Weights of a small masked image model: 7.25M parameters, encoder patch size [8, 8].
Rows from block 5 of the encoder of a small masked image model, named by matrix and row number. Rows with one number within an expert belong to one neuron, the router's apart. Each number is 50 + 10 x the weight over its row's rms, rounded and kept within 0 to 99. All counts start at 0.
After each expert's rows are labels from the 100 images, of 14976, where the router gives the expert most weight on average: "strongest on" is what is common among them. Only what is clearly more common there than usual is listed. The data: retinal OCT scans (Kermany 2017). In brackets: how many of the 100.
# router: slot weights (encoder.blocks.5.mlp.router.weight, 32x192), inputs 64-127
# up: expert up (encoder.blocks.5.mlp.up, 16x96x192), inputs 64-127
# down: expert down (encoder.blocks.5.mlp.down, 16x192x96, transposed), outputs 64-127

# expert 7
router.14:45 55 45 40 60 30 60 46 48 39 62 44 50 59 64 42 67 61 73 49 48 62 57 33 49 40 50 44 56 42 37 38 61 63 48 39 79 43 53 36 35 33 51 56 37 58 29 58 40 33 48 50 48 44 46 40 46 44 38 30 58 55 41 70
router.15:49 69 55 51 36 42 24 58 39 32 36 56 50 44 48 47 36 53 43 42 37 32 58 67 45 56 61 30 20 44 52 62 49 54 59 45 53 43 59 54 59 44 44 35 55 44 52 42 64 59 45 51 42 36 46 39 42 63 39 41 60 54 48 58
up.2:30 40 64 65 65 49 56 38 38 43 67 62 56 71 49 25 49 32 45 58 54 51 43 55 67 52 67 37 58 61 32 52 45 66 58 47 38 64 58 51 53 51 55 57 42 44 58 27 49 32 40 52 59 43 39 34 46 59 44 40 64 71 52 55
down.2:38 37 24 67 46 48 56 58 42 48 38 44 45 61 48 51 59 38 62 34 54 47 53 59 57 43 50 53 36 42 46 20 47 43 59 48 57 49 42 43 60 54 73 50 43 45 46 42 65 52 52 66 69 55 56 56 40 23 69 49 66 38 58 50
up.3:66 55 35 53 50 56 55 37 65 57 54 65 52 56 43 34 49 42 56 27 40 37 46 47 34 54 45 43 41 52 28 39 49 41 48 67 50 50 58 45 53 49 54 56 39 60 30 69 54 52 53 49 44 51 44 50 46 52 39 45 70 47 59 68
down.3:63 51 43 55 30 53 66 52 56 48 64 71 36 54 69 55 50 60 56 46 28 59 65 67 48 50 49 44 31 47 54 66 72 38 53 41 61 59 64 68 44 58 49 44 37 49 55 40 43 38 58 57 67 41 40 34 58 45 61 51 57 34 50 47
strongest on: finding: normal (78)

# expert 8
router.16:44 59 43 63 66 52 45 48 50 63 58 52 40 44 44 53 42 62 54 59 63 36 50 35 52 58 64 30 54 74 48 53 60 48 42 47 51 59 62 51 44 53 45 56 44 55 52 62 46 46 32 52 56 58 54 42 55 49 47 59 42 58 77 53
router.17:57 46 33 41 68 53 44 50 52 54 47 49 44 48 54 73 42 69 52 45 69 43 67 41 40 68 66 60 50 34 56 29 42 52 52 46 62 54 51 52 59 64 56 27 44 38 45 31 52 45 69 40 54 59 48 41 29 41 54 28 61 51 52 52
up.0:45 44 51 59 51 58 49 58 42 54 44 42 55 51 63 64 48 35 61 51 58 54 43 59 48 42 42 71 62 40 53 43 29 58 45 47 48 43 54 29 34 46 63 56 51 55 48 52 47 57 62 40 60 35 58 57 49 39 55 63 60 46 52 53
down.0:44 45 63 37 30 44 61 47 50 59 62 48 56 41 47 49 39 43 28 53 63 44 62 42 46 54 34 50 45 56 61 36 46 42 46 27 54 59 56 55 54 51 54 59 63 48 48 47 69 44 54 51 64 53 58 49 46 44 50 57 46 67 50 53
up.1:45 57 40 47 50 50 70 58 53 36 45 53 71 48 50 66 45 41 50 51 44 52 51 47 55 32 43 52 62 56 63 51 52 50 29 54 50 52 34 61 50 46 50 40 57 48 51 39 41 67 58 52 71 66 59 44 59 52 54 56 34 45 72 67
down.1:64 45 66 49 71 58 54 57 61 38 49 58 44 67 57 49 49 43 33 41 69 75 41 46 58 64 43 52 61 40 47 66 44 46 53 46 41 49 45 47 51 45 46 63 55 67 46 53 38 40 37 54 50 49 64 46 54 48 51 56 50 52 57 36
strongest on: finding: normal (96)

# expert 15
router.30:52 58 38 41 40 50 42 57 53 40 50 32 60 54 41 55 66 54 36 47 52 43 49 58 57 45 42 38 50 48 37 37 51 55 58 29 48 53 55 40 50 48 26 65 58 48 63 72 61 35 69 62 36 61 63 52 58 69 34 59 61 57 55 56
router.31:54 72 44 45 38 38 56 53 72 56 20 46 48 47 46 55 59 74 59 54 51 34 52 50 53 44 32 55 59 37 36 68 40 50 60 57 42 55 56 53 39 44 52 72 27 66 38 55 30 56 60 49 62 54 46 41 28 51 50 52 46 50 37 48
up.0:52 46 49 61 45 48 41 51 57 49 43 45 33 38 41 62 41 47 50 49 52 32 36 42 51 56 70 54 31 42 49 44 62 41 37 53 56 42 47 49 56 58 59 39 58 62 47 42 54 37 31 50 63 63 56 48 39 54 38 67 35 56 63 56
down.0:50 65 44 60 58 49 38 58 45 48 54 54 64 45 63 37 40 52 42 54 58 66 76 39 64 58 54 52 57 31 40 31 39 44 57 62 41 56 66 44 48 41 65 39 52 48 35 52 51 59 53 49 34 56 57 36 44 53 36 60 54 61 53 52
up.1:53 38 53 43 56 39 50 40 61 54 36 44 39 46 47 59 48 40 47 57 61 47 39 40 51 53 50 51 60 44 42 41 60 53 53 32 52 39 58 44 62 54 53 42 57 33 46 36 46 58 37 54 32 48 58 58 41 33 56 51 39 51 43 53
down.1:38 55 54 45 62 50 48 37 59 39 51 61 55 53 47 46 35 50 47 59 40 69 49 36 57 34 56 49 56 58 36 36 43 35 30 76 50 46 55 52 59 57 51 66 62 53 43 47 81 54 59 53 31 55 52 64 67 52 59 55 47 50 45 43
strongest on: finding: normal (94)

# expert 10
router.20:59 48 65 62 37 55 52 52 66 47 54 51 53 41 74 51 44 68 67 52 53 49 56 42 52 57 57 38 34 43 48 67 72 56 54 46 47 40 74 43 56 55 58 51 47 58 59 60 46 46 48 48 49 66 69 51 59 36 43 44 55 57 31 40
router.21:41 45 57 50 56 36 47 49 52 46 46 40 36 39 53 64 59 38 57 46 49 46 41 58 40 55 77 41 60 38 34 54 43 51 48 62 43 71 50 46 53 52 50 55 39 36 31 53 50 52 42 66 56 71 49 51 36 57 51 44 61 60 42 52
up.2:55 46 60 64 42 48 51 47 54 65 52 69 50 37 44 34 38 43 62 56 57 49 32 54 54 47 53 55 31 56 59 63 19 44 58 57 35 29 28 49 31 40 74 70 52 34 52 39 48 49 52 53 39 38 40 54 58 38 48 63 46 62 53 37
down.2:50 54 38 44 37 33 63 54 29 48 51 53 39 62 59 44 49 43 52 47 58 39 38 34 38 53 58 38 42 57 48 59 33 39 65 46 55 44 48 46 70 56 55 50 35 36 57 53 46 43 46 56 39 42 38 65 46 54 51 50 50 51 56 51
up.3:52 49 38 41 36 55 48 58 58 37 63 57 32 49 61 46 54 32 40 53 52 50 32 67 32 60 50 43 52 28 48 43 53 28 52 36 52 40 47 33 52 30 29 55 36 43 47 48 70 55 28 66 49 55 64 40 47 58 37 67 55 52 64 46
down.3:37 41 37 54 40 56 45 47 54 39 43 41 41 52 46 53 29 60 70 38 45 57 46 54 47 66 58 38 37 48 31 67 41 59 40 45 46 52 45 41 32 57 39 55 34 38 68 64 51 54 61 54 53 59 52 46 37 47 34 48 52 29 49 36
strongest on: finding: choroidal neovascularization (59); finding: diabetic macular edema (28)

# expert 13
router.26:59 39 36 47 44 28 60 48 51 37 55 35 45 54 45 44 38 60 50 32 37 31 50 47 57 53 49 47 50 54 56 44 44 43 58 40 53 59 47 66 57 56 60 37 50 57 57 56 42 56 48 57 59 71 62 56 48 68 51 31 38 53 46 54
router.27:63 44 47 58 15 46 44 60 63 54 50 42 52 51 39 44 43 49 51 57 47 48 54 37 57 45 47 39 42 53 31 51 39 53 49 46 48 51 65 58 52 45 47 50 45 42 65 39 60 57 63 57 48 34 47 34 47 46 58 36 46 60 56 51
up.2:53 30 35 51 56 57 71 50 50 40 48 51 49 28 33 52 53 47 64 48 51 58 61 34 44 35 60 58 44 59 58 46 45 46 47 62 55 57 49 60 60 54 35 49 60 56 42 59 73 45 44 45 46 55 39 48 53 49 38 60 38 58 56 35
down.2:61 53 40 60 60 69 54 56 51 47 47 26 50 39 69 44 53 38 34 58 56 32 37 41 44 69 35 47 51 56 37 46 74 57 35 41 36 57 44 39 41 54 55 46 66 49 36 60 47 58 54 46 56 56 53 65 52 35 51 48 57 44 51 62
up.3:44 59 59 40 53 44 60 41 49 54 39 53 49 64 60 55 54 32 58 56 49 43 60 48 52 63 67 50 44 56 49 68 63 39 46 61 39 60 60 46 45 56 40 43 68 48 47 63 56 46 50 49 46 45 55 59 51 55 35 51 48 55 54 63
down.3:48 52 51 46 66 55 51 65 42 53 54 70 67 59 45 37 53 43 45 44 47 57 53 25 60 68 38 57 50 44 52 45 53 36 56 51 59 46 41 54 31 57 51 53 61 52 41 40 60 49 48 42 46 44 73 44 46 55 59 49 38 37 56 49
strongest on: finding: choroidal neovascularization (59)

# expert 0
router.0:50 38 58 61 56 46 52 40 53 55 43 53 60 54 56 43 43 60 48 52 66 58 66 35 48 59 34 45 61 62 48 51 54 56 51 60 49 58 37 58 42 51 54 55 43 47 57 62 51 56 42 76 58 58 70 54 59 61 60 48 46 53 55 48
router.1:48 46 46 60 45 62 54 32 44 44 54 63 49 53 72 63 45 46 52 46 46 58 48 49 55 31 63 41 29 47 44 53 50 51 63 51 65 59 39 47 46 52 49 48 67 44 38 58 48 55 45 26 47 51 67 62 55 50 46 66 41 57 39 37
up.2:63 43 62 48 36 58 48 56 57 58 35 27 43 46 54 41 46 69 38 49 67 43 71 47 58 50 65 53 23 30 49 60 38 49 41 60 38 48 48 63 34 46 60 43 39 54 35 52 34 48 62 55 64 47 50 52 41 54 55 26 51 57 65 41
down.2:57 42 56 69 43 62 51 35 40 38 58 61 62 34 61 57 46 64 48 45 77 39 57 60 47 47 59 47 55 58 55 49 39 44 55 56 57 30 49 44 49 43 45 66 52 60 53 30 48 51 40 68 43 37 33 57 45 47 49 52 49 54 41 47
up.3:41 49 57 43 40 56 35 57 48 42 55 41 35 62 45 52 38 59 69 50 45 42 70 52 56 39 51 21 29 58 47 49 40 56 67 46 53 56 72 49 53 52 55 27 53 61 60 76 40 53 33 57 40 50 53 48 55 53 38 50 48 64 29 60
down.3:60 44 52 45 43 49 27 42 40 39 46 54 58 39 52 57 45 48 47 46 66 47 57 47 57 69 45 43 41 61 48 55 52 38 59 62 34 39 46 62 27 57 62 57 56 48 41 55 48 67 54 51 54 64 42 48 44 39 53 49 45 60 72 34
strongest on: finding: choroidal neovascularization (70)

# expert 9
router.18:44 54 42 61 49 48 54 42 37 71 45 41 54 45 48 37 44 42 47 44 41 41 40 42 73 62 60 62 39 54 41 54 48 56 39 49 57 33 38 38 50 41 64 43 44 61 68 48 42 48 52 72 54 65 59 54 58 50 37 54 41 50 42 42
router.19:47 60 43 52 41 30 49 46 48 49 59 46 38 59 34 29 37 80 52 47 41 46 61 46 63 73 45 46 50 55 64 45 54 47 61 40 53 39 44 48 63 44 45 51 55 57 37 41 54 47 45 63 32 55 40 57 30 78 34 61 60 60 46 36
up.2:59 33 46 51 54 64 33 40 66 50 59 45 70 63 51 57 59 55 51 53 57 65 64 51 37 45 54 58 50 42 66 68 60 50 63 37 43 51 61 50 55 40 45 54 63 49 56 53 62 33 70 52 49 44 49 59 59 63 53 46 56 42 66 51
down.2:38 50 45 44 67 47 44 56 54 35 58 45 61 54 52 44 49 51 58 42 46 42 71 36 56 67 51 69 40 50 46 44 59 44 64 62 41 46 32 42 53 42 61 47 50 32 53 58 57 40 66 61 53 47 61 57 47 45 46 59 56 53 41 39
up.3:49 30 40 40 41 29 30 39 46 48 43 38 51 56 42 38 49 38 50 52 77 51 53 40 48 49 60 55 61 39 33 58 57 51 43 61 54 30 42 45 70 45 72 45 52 45 51 50 44 25 32 50 53 71 51 57 40 55 54 57 53 53 30 36
down.3:35 52 44 45 43 49 59 52 55 64 48 62 48 47 24 64 54 66 51 48 46 63 48 53 58 35 69 58 46 40 63 47 45 69 51 51 57 46 52 59 63 49 29 48 51 51 55 54 35 55 67 47 52 55 46 66 35 50 57 53 55 47 46 62
strongest on: finding: normal (90)

# expert 3
router.6:46 56 54 37 62 42 60 58 43 47 42 58 60 64 44 63 37 55 54 44 52 49 60 33 44 59 58 41 48 64 55 27 69 57 37 33 46 37 46 49 45 53 61 21 43 49 52 55 63 58 51 49 45 29 39 69 53 40 60 60 43 46 67 51
router.7:54 50 56 65 42 46 65 39 67 43 50 45 44 61 51 65 47 55 46 52 33 39 41 54 37 49 45 52 43 49 39 55 60 55 46 38 39 46 61 63 57 46 58 43 55 29 51 40 56 57 63 56 50 41 41 40 58 44 37 53 61 32 46 45
up.2:36 31 57 55 33 48 54 43 49 33 52 53 47 56 46 48 38 60 47 65 46 43 52 54 53 40 75 25 36 34 34 55 38 49 57 33 54 46 59 46 49 43 33 67 50 46 59 49 44 50 70 42 35 56 32 48 57 59 39 66 53 51 61 40
down.2:40 53 64 40 56 58 55 72 40 45 35 47 35 54 58 70 64 40 36 61 28 46 65 32 56 50 40 61 63 62 55 54 28 49 28 34 53 46 53 53 44 44 63 60 63 58 42 52 59 63 56 60 61 63 50 38 48 49 62 70 57 51 40 48
up.3:62 38 45 39 43 41 44 50 59 50 51 55 39 34 55 54 49 60 61 43 50 67 59 36 57 53 48 62 62 61 38 48 36 55 37 53 39 66 48 44 51 54 61 56 45 54 47 61 61 45 37 51 53 44 40 42 52 41 77 53 57 39 43 39
down.3:45 40 53 44 57 56 53 38 63 55 60 35 43 51 59 45 44 60 65 44 51 59 51 51 45 28 51 49 62 39 61 68 46 57 46 58 52 51 63 77 45 49 30 60 53 50 47 65 42 41 71 30 38 58 60 60 66 66 73 38 45 49 48 68
strongest on: finding: choroidal neovascularization (63)