From a checkpoint of a small masked image model.
Model: 7.25M parameters, 64-pixel images, encoder arch vit, encoder norm layernorm, encoder activation gelu, encoder num experts 16, encoder patch size [8, 8], encoder layers 6, encoder width 192, decoder width 256.
Training: 7800 steps, batches of 192.
Data: trained on retinal OCT scans (Kermany 2017), 49215 training examples.
Rows from expert 7 of block 5 of the encoder, named by matrix and row number. Rows with one number belong to one neuron. Each number is 500 + 25 x the weight over its row's rms, rounded and kept within 0 to 999. All counts start at 0. Numbers have three digits each.
# up: expert up (encoder.blocks.5.mlp.up, 16x96x192), inputs 64-127
# down: expert down (encoder.blocks.5.mlp.down, 16x192x96, transposed), outputs 64-127
up.40:550537453487484469491526471520521517488521549502512505485544502518488515490499520495490511515484499481497501490551530482436526487500530510470504553498493532505494520549551482479497488495483488
down.40:524502503478548462489470527485460494508491481536465518497502500526483493512540517505471501523505514459522458499492485516444523481510477484536468507509540522518489522503532483485545488474528541
up.41:501519489503476497522488472497509535480449487441516480449473467498494493481507500447475508447505482509520475528524524538515487478505500542518526476481502494516468489502519499477484518504517507
down.41:495471529518527456468506503494550452504538460521507473481487550445521523475496489529516533464451450525503547503495556482518509490511475519484461484509503508477529483480533515461477509530524519
up.42:501545492522494520527529533510512524501491536475498527521465502484504493484500466516474514532470514494503550512524542456457512455500485468473520521495506507464481519535498460481513474463495480
down.42:547501488512484502460481489512473495471515541504490494521536534511511475494489503503526528512476531447525467488500519445513525485503524442513553475482506499490510480472476517501501475521493521
up.43:551424523474446484502500482472491444522487456475485489494523463520492525506473490487479515509490528501498476500506484466481491472483537483537484474482534509449520554447542453541501529490518526
down.43:495481522518498512492545514488493496550524497496457463503506508528496518549487443478493491449498514470485485475518476517472526526495458537517497474529529499551475504511484536477447496490511467
up.44:499485483495487487467477518481537508497530500493510509511518455470521513538496510468494483516471523445499512464514471495497468478519517461539522526501472520508509485468472430512501509527512484
down.44:498475521491474513519563513519494486491486503475494530479523533526496497509487468474460525491511470502478493491498539506526498535497493485534519472520529454524469518513474549518518487484511497
up.45:483459480488517504468505495530498538496507493482522434522491469500495461479536485509534486524516513517485491539487501447436507479497502533517471504540510455475524469468542507518492498519509500
down.45:496487529474515508499460494472492436473450484491535513493424517539477483475530483502523502485497490512503488514549503470515557494472515502492553495475515541500469491527526487487461520471502505
up.46:472518489436535457475536476528505515477466506506505500502457493469482488535437518513484506495457509493501539508495536505512471502477506518479515527435505541488489494527458486508500499490518522
down.46:481511469511478450526513486501491492461466518519510524442492470495505500500470505469537525487522456504484458481456562494537459481471511492522488507471556521493463504481496487493494521507480456
up.47:543514497536493534529513511503510479529524516488538496463549513495558525493505477467520492480491499475507516488501496524472480558497497442482501523534503482516500518536477501470468454526513509
down.47:482487436528559497512498499517473497510548490548465518521514503515501482517509448516489504511492537491535505482520525505473470506521520483519477471531474513530495570508471508477530482482528517
up.48:484544513503517494510513538537489520492529514508496481486484485497518454575508524484547479494541517491486500503475495496487498470499494504504482475516478525474458499476511517485512478501479500
down.48:475543485503512516547503540463495462518519520502523451470519462525509464531544460505485484530488501518461490520533530524505474479546542494462517475529503485497447485483527494475475515482463530
up.49:515504484491489528510502534554544504510518520513484515524482483492525457485507499514490516433502501502466510503501493492489468472538529463523524463507490520460505549485489498503489492473458504
down.49:490523473479491558516520466486446535484500493464483527491500498507483522522489515521501512492521493505515505506469465511553409494483514536483485507512486503499512525443490512484485503489524511
up.50:510465525523473513512486501518542548482539475527494476494464531512484498564526528521519500526476500451511500494479515493570508482505481488475507516505506517531533516495492511495472480486524500
down.50:527520511494537507519495529509528523444519466519519512492500459489489503501491522534523501515477481516499492513550496462496477492511530521483550523505528488501516495529502493489498486543473514
up.51:522530462475479556468500530489461473511489474510525517474498488501466494490549533508493502486478477560512463486472513510483508455486514524490503501518516429546531473532531493532488517498481504
down.51:531503544512479469465514475460510506491507492507520495487518447521495476525508494467486463553540490479475475505462536484488463459493496453484536485503541519495482476491504464494517483500525458
up.52:490526497490520498485494520454482493534475504519480495503507457531482505504531486529490439495519524459489508486464460494490489512525474517562547499518511478504494492506550512478486511437503504
down.52:471523498529507485465493459537519502519440494474497509496482492546486527488517484501502470492508501486431482515523502483555491492509493491507489509493541477456484494513531482506498497485511513
up.53:498501514501487494496522510504489464480477495537532483454486552480491506485498483504492514465472488483480488541509518452512495496475474508488469465496501480496483522472492447536495492522481491
down.53:528489480505505517469512465564465481492491509488490495472499480483532537485489473530541556472550483513504465463473449505504479481546516501470465513478519485486511495470489487509510520476526484
up.54:477489538528566519490509518487558506495527499463492503483484494513540487501499510494475532506479507520488454482465527459525491489479485468528411503462486522526496526491527507532483490480529528
down.54:484509498509517498497454546477479483438488537533479459526522461478490467482499483518553523504499493489516469523528487479516482474474473478493497502523531509541547526492523529529476467512495496
up.55:448529500462480513507546531465494508503480494520528494513482518492475498529480504496463457516510524474472506498514511466543484481483534446535530457471471497468497485513526530537528557520524505
down.55:518490468506510495505469543530483483508502556485494525503546505494494521507502507526529489493504505492549514512509507475512518496501492544511478512536496526468522480523486484546492492526545498
up.56:469504509506499461537480462485491505513480525521477500490495484451493553526478489492500519475498475517506469488534548542498488524547519522531521467481476516530514477538528480509503501520482517
down.56:542523488514462459521516498496531483552510506529500499484496510485529472510504469510509495538557486466525523495522513517505484532500511496492484496496455479515484451530509499539480483509528500
up.57:489459516533540465461523509491507514509534465520511448514531477504490507497493451507512529476476536512479550502450476487527471504498501532430468532512520490438504517539511525507504523526508523
down.57:477518498484509525478465521497519485482520534496473490497505469501484421515522492492505502479527520509496487520499494518501489434503528487562508488490470527489516464480481464505532534492504460
up.58:520471536479481506523505488489482483453503496497509485554562483511494484473493478513524482513545483520464494494540502469494466520536516479486479511487487524534492550505523482471503474552524468
down.58:516474511492490508499485492571456486525486504493489472466488473507500465517527464514511496509530497509530485496547529539534511493489461495507512487503535521484484529537458517496517535488506495
up.59:488475509524474503494501512487524526513509501492501499516455505515513518521492484505471523534511497476475539503509541454497507446501532483542485525478473433489533528489526456472508547481530491
down.59:501522478544501451496509492518523489516487484453508499530488497480503515470507475550494499480518507473508510532458492537515501510428497523536520519478485547507497471527491478429501565499543482
up.60:530483495505523498489556519477480463504515485464525450457490459519496514513492494480500494508461512479494490487473497475497524536476474490496501504486536481483556489438509482543510507502490499
down.60:542513543520512487492465507521555494466500513518512528470480527496486477448483464488492470506513490495481507504518521487501484494500535475497505516485488501517505523486527518501467534481497470
up.61:491511515516495501540490510468546517518515494503503499524468490512495547492476527498529507501502534481505526540548504532486498430483512448516530529458520510521456533507518496534466532533517506
down.61:541521533489507494501456505477502520520545513508486526536502525486496528549501506505523492491525529485479498541504513503498455508467506490439494495519447493492513456521471493470525467538466492
up.62:510530488539514472541520447471490491446467523505459467504503510543513502474498493518517504503494469479492524474504483521483527498497468506463509508522511512508530446492462507479500492537510479
down.62:505529533447474444498496522525502507533520515497533511499501505468476522493459547506486483541496501503469525535503480531501476478482473504523504478494540522519512526509502533500520553521518536
up.63:520477502509488519492455489526500518537504518463503492554462474484482520477443521477476484510511453474519533465483445479516532499526556502505457473519542527495472508521491515488503500515559488
down.63:531489536501503489489506553471489523482516481487465484437483539516470431479489496492499521514520493474490539530519468513467524461473506524498470517521516499451482561507494519477477570480510472
up.64:500501513525501464436510546530476458475501525502528524482533538507496527515528499477501483491488555496467485536505519542460494467472462513485546535508478496504500488488513484545504560460514474
down.64:532501485494467477527493532492528507493460467522516483521528471482472499515492510531529514503470491519496531478451495506480495534488545532502533494449523499485524552484511491513520481523503497
up.65:514523461511496508485532488540534543527491488509517532448497514541492512464511494462514526494471503492509501536523502483468499461480545515529479499498539541465480516475495445485531480468541490
down.65:537484550461514462505514511472485505553507452542490547490471494465474521485489484499513475494481472474494490513487473522490478502467480460488528496510479523551452530499460528561542525492548480
up.66:509496492450505529468522540473528476470480491528526465457493489511484499474495475496504473499521545496523494500553478475495487465563458503486515517503483517462477493483523501518497485471524456
down.66:474503516495530473505488533469519492521469486480463491495478523491475503532530476505515462487511540514478490489455457512523536477492540485508493457515502487494507513498502518492474534543434506
up.67:492521520469490526469487529514505514524513502537494495464486483449551493512496520523506483515485455495531473488491507496505507486516492512514547533496560471531520509528461452472475533471516523
down.67:531509565454498501507494490461510454532475497507547505505550495533509521526520503494501508467576514493490479509521432524471484475508527516531506513502488507472521523511531484443467508492471472
up.68:481467503482450555491518511496495495485505477550493494465522486500517451518541510503518528468524511496512466486514511445466493518455511509512512513530526482512496502511487501518468479455490472
down.68:510483480509511557494492554538456473498520525490508506527440537521494497485515481533520507501495530511507562484549515505469473461531536480488511531463502518513535496480522512546472485469537467
up.69:487501510456504554468489510545518476569487477523455465492491462484488506485492500499466460507537523492515496470514482548528513521512508483527500474502494511501514510461486558503520514447442484
down.69:509503500437470506516524475541492476510495501496528490482496501510515496512508517532439479522518494480457498480528480470496467486504505452525539519478446486484506486490466441461487507508515531
up.70:487521502507512529502480475495516527496482475550524490508471526483486529450516485487508506548500557524453526494486507505521478516496422545526499499485491487469496478526510444466479475475502513
down.70:485487481498535488481539473485527530501511533523533518535475442515510459520533559454508483507532540536481532514496468511527501518499486539524535457477427548458508498511500544514502475553507520
up.71:467502464530515514510476479492516470476513477464453508466449479498543519469482520513450520512488540497550542488530521479521502458503452494501504456538527484499534478465463491449513477486511528
down.71:490454498485523521500488503477488509497464515476487505532519460509451505500537498492491502472507467472524424532482528469499518517506492454484474489458511506470497461493512466511544485533525501
up.72:517530504519479478472506479491524514545464515483470511512512497552498525484541491519505489479494529474446497505481483505503484511458466501544473470486466526463536523449492471526530497472546514
down.72:507502505492481512543494518536516483481475511475481534505466516514494519516518485451522459490525484488525518462520511468469466497455503506511520509494504473489476481521480469542486527527542473
up.73:490473517501530504501518498500482499475513502481499525499472518465545513555516494456511488503539481496514500487521526507490527481554515507546525512487460489529519510504464495542495505505523462
down.73:502511557491487503543474495489484510479539520529495512497481529543531510525468518499485553490486504480509477518515513493473503481486494485467494489531471536518516489528475503472513508556537545
up.74:509541494512510492494514524485522524528459516455456455509520510481516527551477463471500520478509499561512519495501464459485464537494507502521476481472516543465488500510477493467504477493513462
down.74:502468511498534524489480488518504488497464483499532493511461482466474523472538514453512519514489503506519539464554468486536535484493492440503454552516474498535538512462506515488469541492528529
up.75:522531461476510459490477511495510466531481486512500485464478486553504528485521485553495509534503538537521495471518528518484488526493541475502493539526508476440492488501468459506519488489514538
down.75:494530491502516510503495493522465515489471505504553477488481482498519501481525477530524494474455477493500511455484483502526506516484506487495502461488524497453515512467493469511473451487491486
up.76:504532490525459525493489478495517515482512522514502483516505523500491534498547487510509496520526515485519460481466518502475466456504526495485486500510554475483487533475467501466544531509512547
down.76:506464511500520465465459499487489492432508491542481491522467493537486503489473493496499507480527547515497550481505520521500519491490504495510500487530529450510493472518463512483457477509503489
up.77:501531502505502491501484488506509511436487468465486537549499474473491502476472509509546539551475489493458531493490538524480566518512467525513506587529482489501486496512500490529524517442504495
down.77:500483514514519456554481457487470499492502504506526527538480481489548440478532496453483513481500554456487515493482493529486505509517484493514538475455454476535447501508491506517518452486504497
up.78:493486448511501505530539494498478449513478531479471525515474468502487481507508451513501487484510566534460496451484467509504499492497521464506458497512483485467471496508560476474505478509515465
down.78:482486520527502521484509534490512502513547550505516481503475537536527468479524480597503489444525483492497498492514514487546532532462503497490497472533493531560483496537509533515529492488505508
up.79:518519512499510506516507469517521459507502497551460540511482507480447484503506499521499512502479505487542491491523506482492491521500522486519505542503468464500476505503524501471498528426475508
down.79:472469492471490538512458537452466493501514507574524499536502504502501540487486538512514504520508477505470497521493513555512483451486460559509472497516517518486516511488465560503529509513500523
up.80:528477522462485515509487523501472533513517480513482495548497518474507498525525487536450566489508444525555502524477507497508483490463485506503515433487491527532509483569528494502538461541483481
down.80:496470526521474459507529503502467480497526533492496510509514505535485510516477523522512451515490527516482467511509495531436483511505499502495453531508467502489511563499492451462500489462514482
up.81:493518489489471456489490501515451465549492528487473490512501515585472475492472472508536541506505509461520503496450454535513502501490516499508506537521484488564492481515492464522478484516486488
down.81:487479515524502474522488491494516509495483487474482515465437468468506497477526500496522507440457515499517513475495497508507493525497494502471466538542472465507472508532495521497467474454497464
up.82:524530461478579521496497491530483504483529487493501474519474503450545464542510511508488506528498485510489524481490556475519505539505514504514504487468491498513539477520490497510493518497506474
down.82:502506492493491496459501503508452487505487490461512517503516500498464535501476491536534528457472476477531490523519506506524488504507530506549517519488505523488512477517498470467552546500495490
up.83:504490515479497479492512472485510491480496464575475533528516550467482444460472495456482508522506473498508526499545512489514470475495542529472474497495461548520521507473493476487492515542514487
down.83:525530551442495517486510491507518494493503489526529509465542470491514499443503499500462460523504498520499511501523493487488496488526477500494510491501491519486532520466506463517486536504463485
up.84:507482482505476478515527500482492515529524506516551515515516479484432525497532480545486509507523536544467545573526456523501508443509540513508501488486498504474498474500511498475507475515521479
down.84:481502503461530519464455472508552502492455479552499474479498504487469503474532467548479484533501530497459491525502489515487492547554518510495488518476508499505522467453514527496485496500480489
up.85:507470544485483458520558529517486526508499510489508502475538494493498499513476492459466553500474505504520503555529528490524504503528514506468513490503496507493461537503485518525510532495509489
down.85:493534487506489499473458522511515502507541503476487507491474467504494505541469441472495539492517522527503499473505532480518478484511505573475499511493547510537478464478534499539479495492490457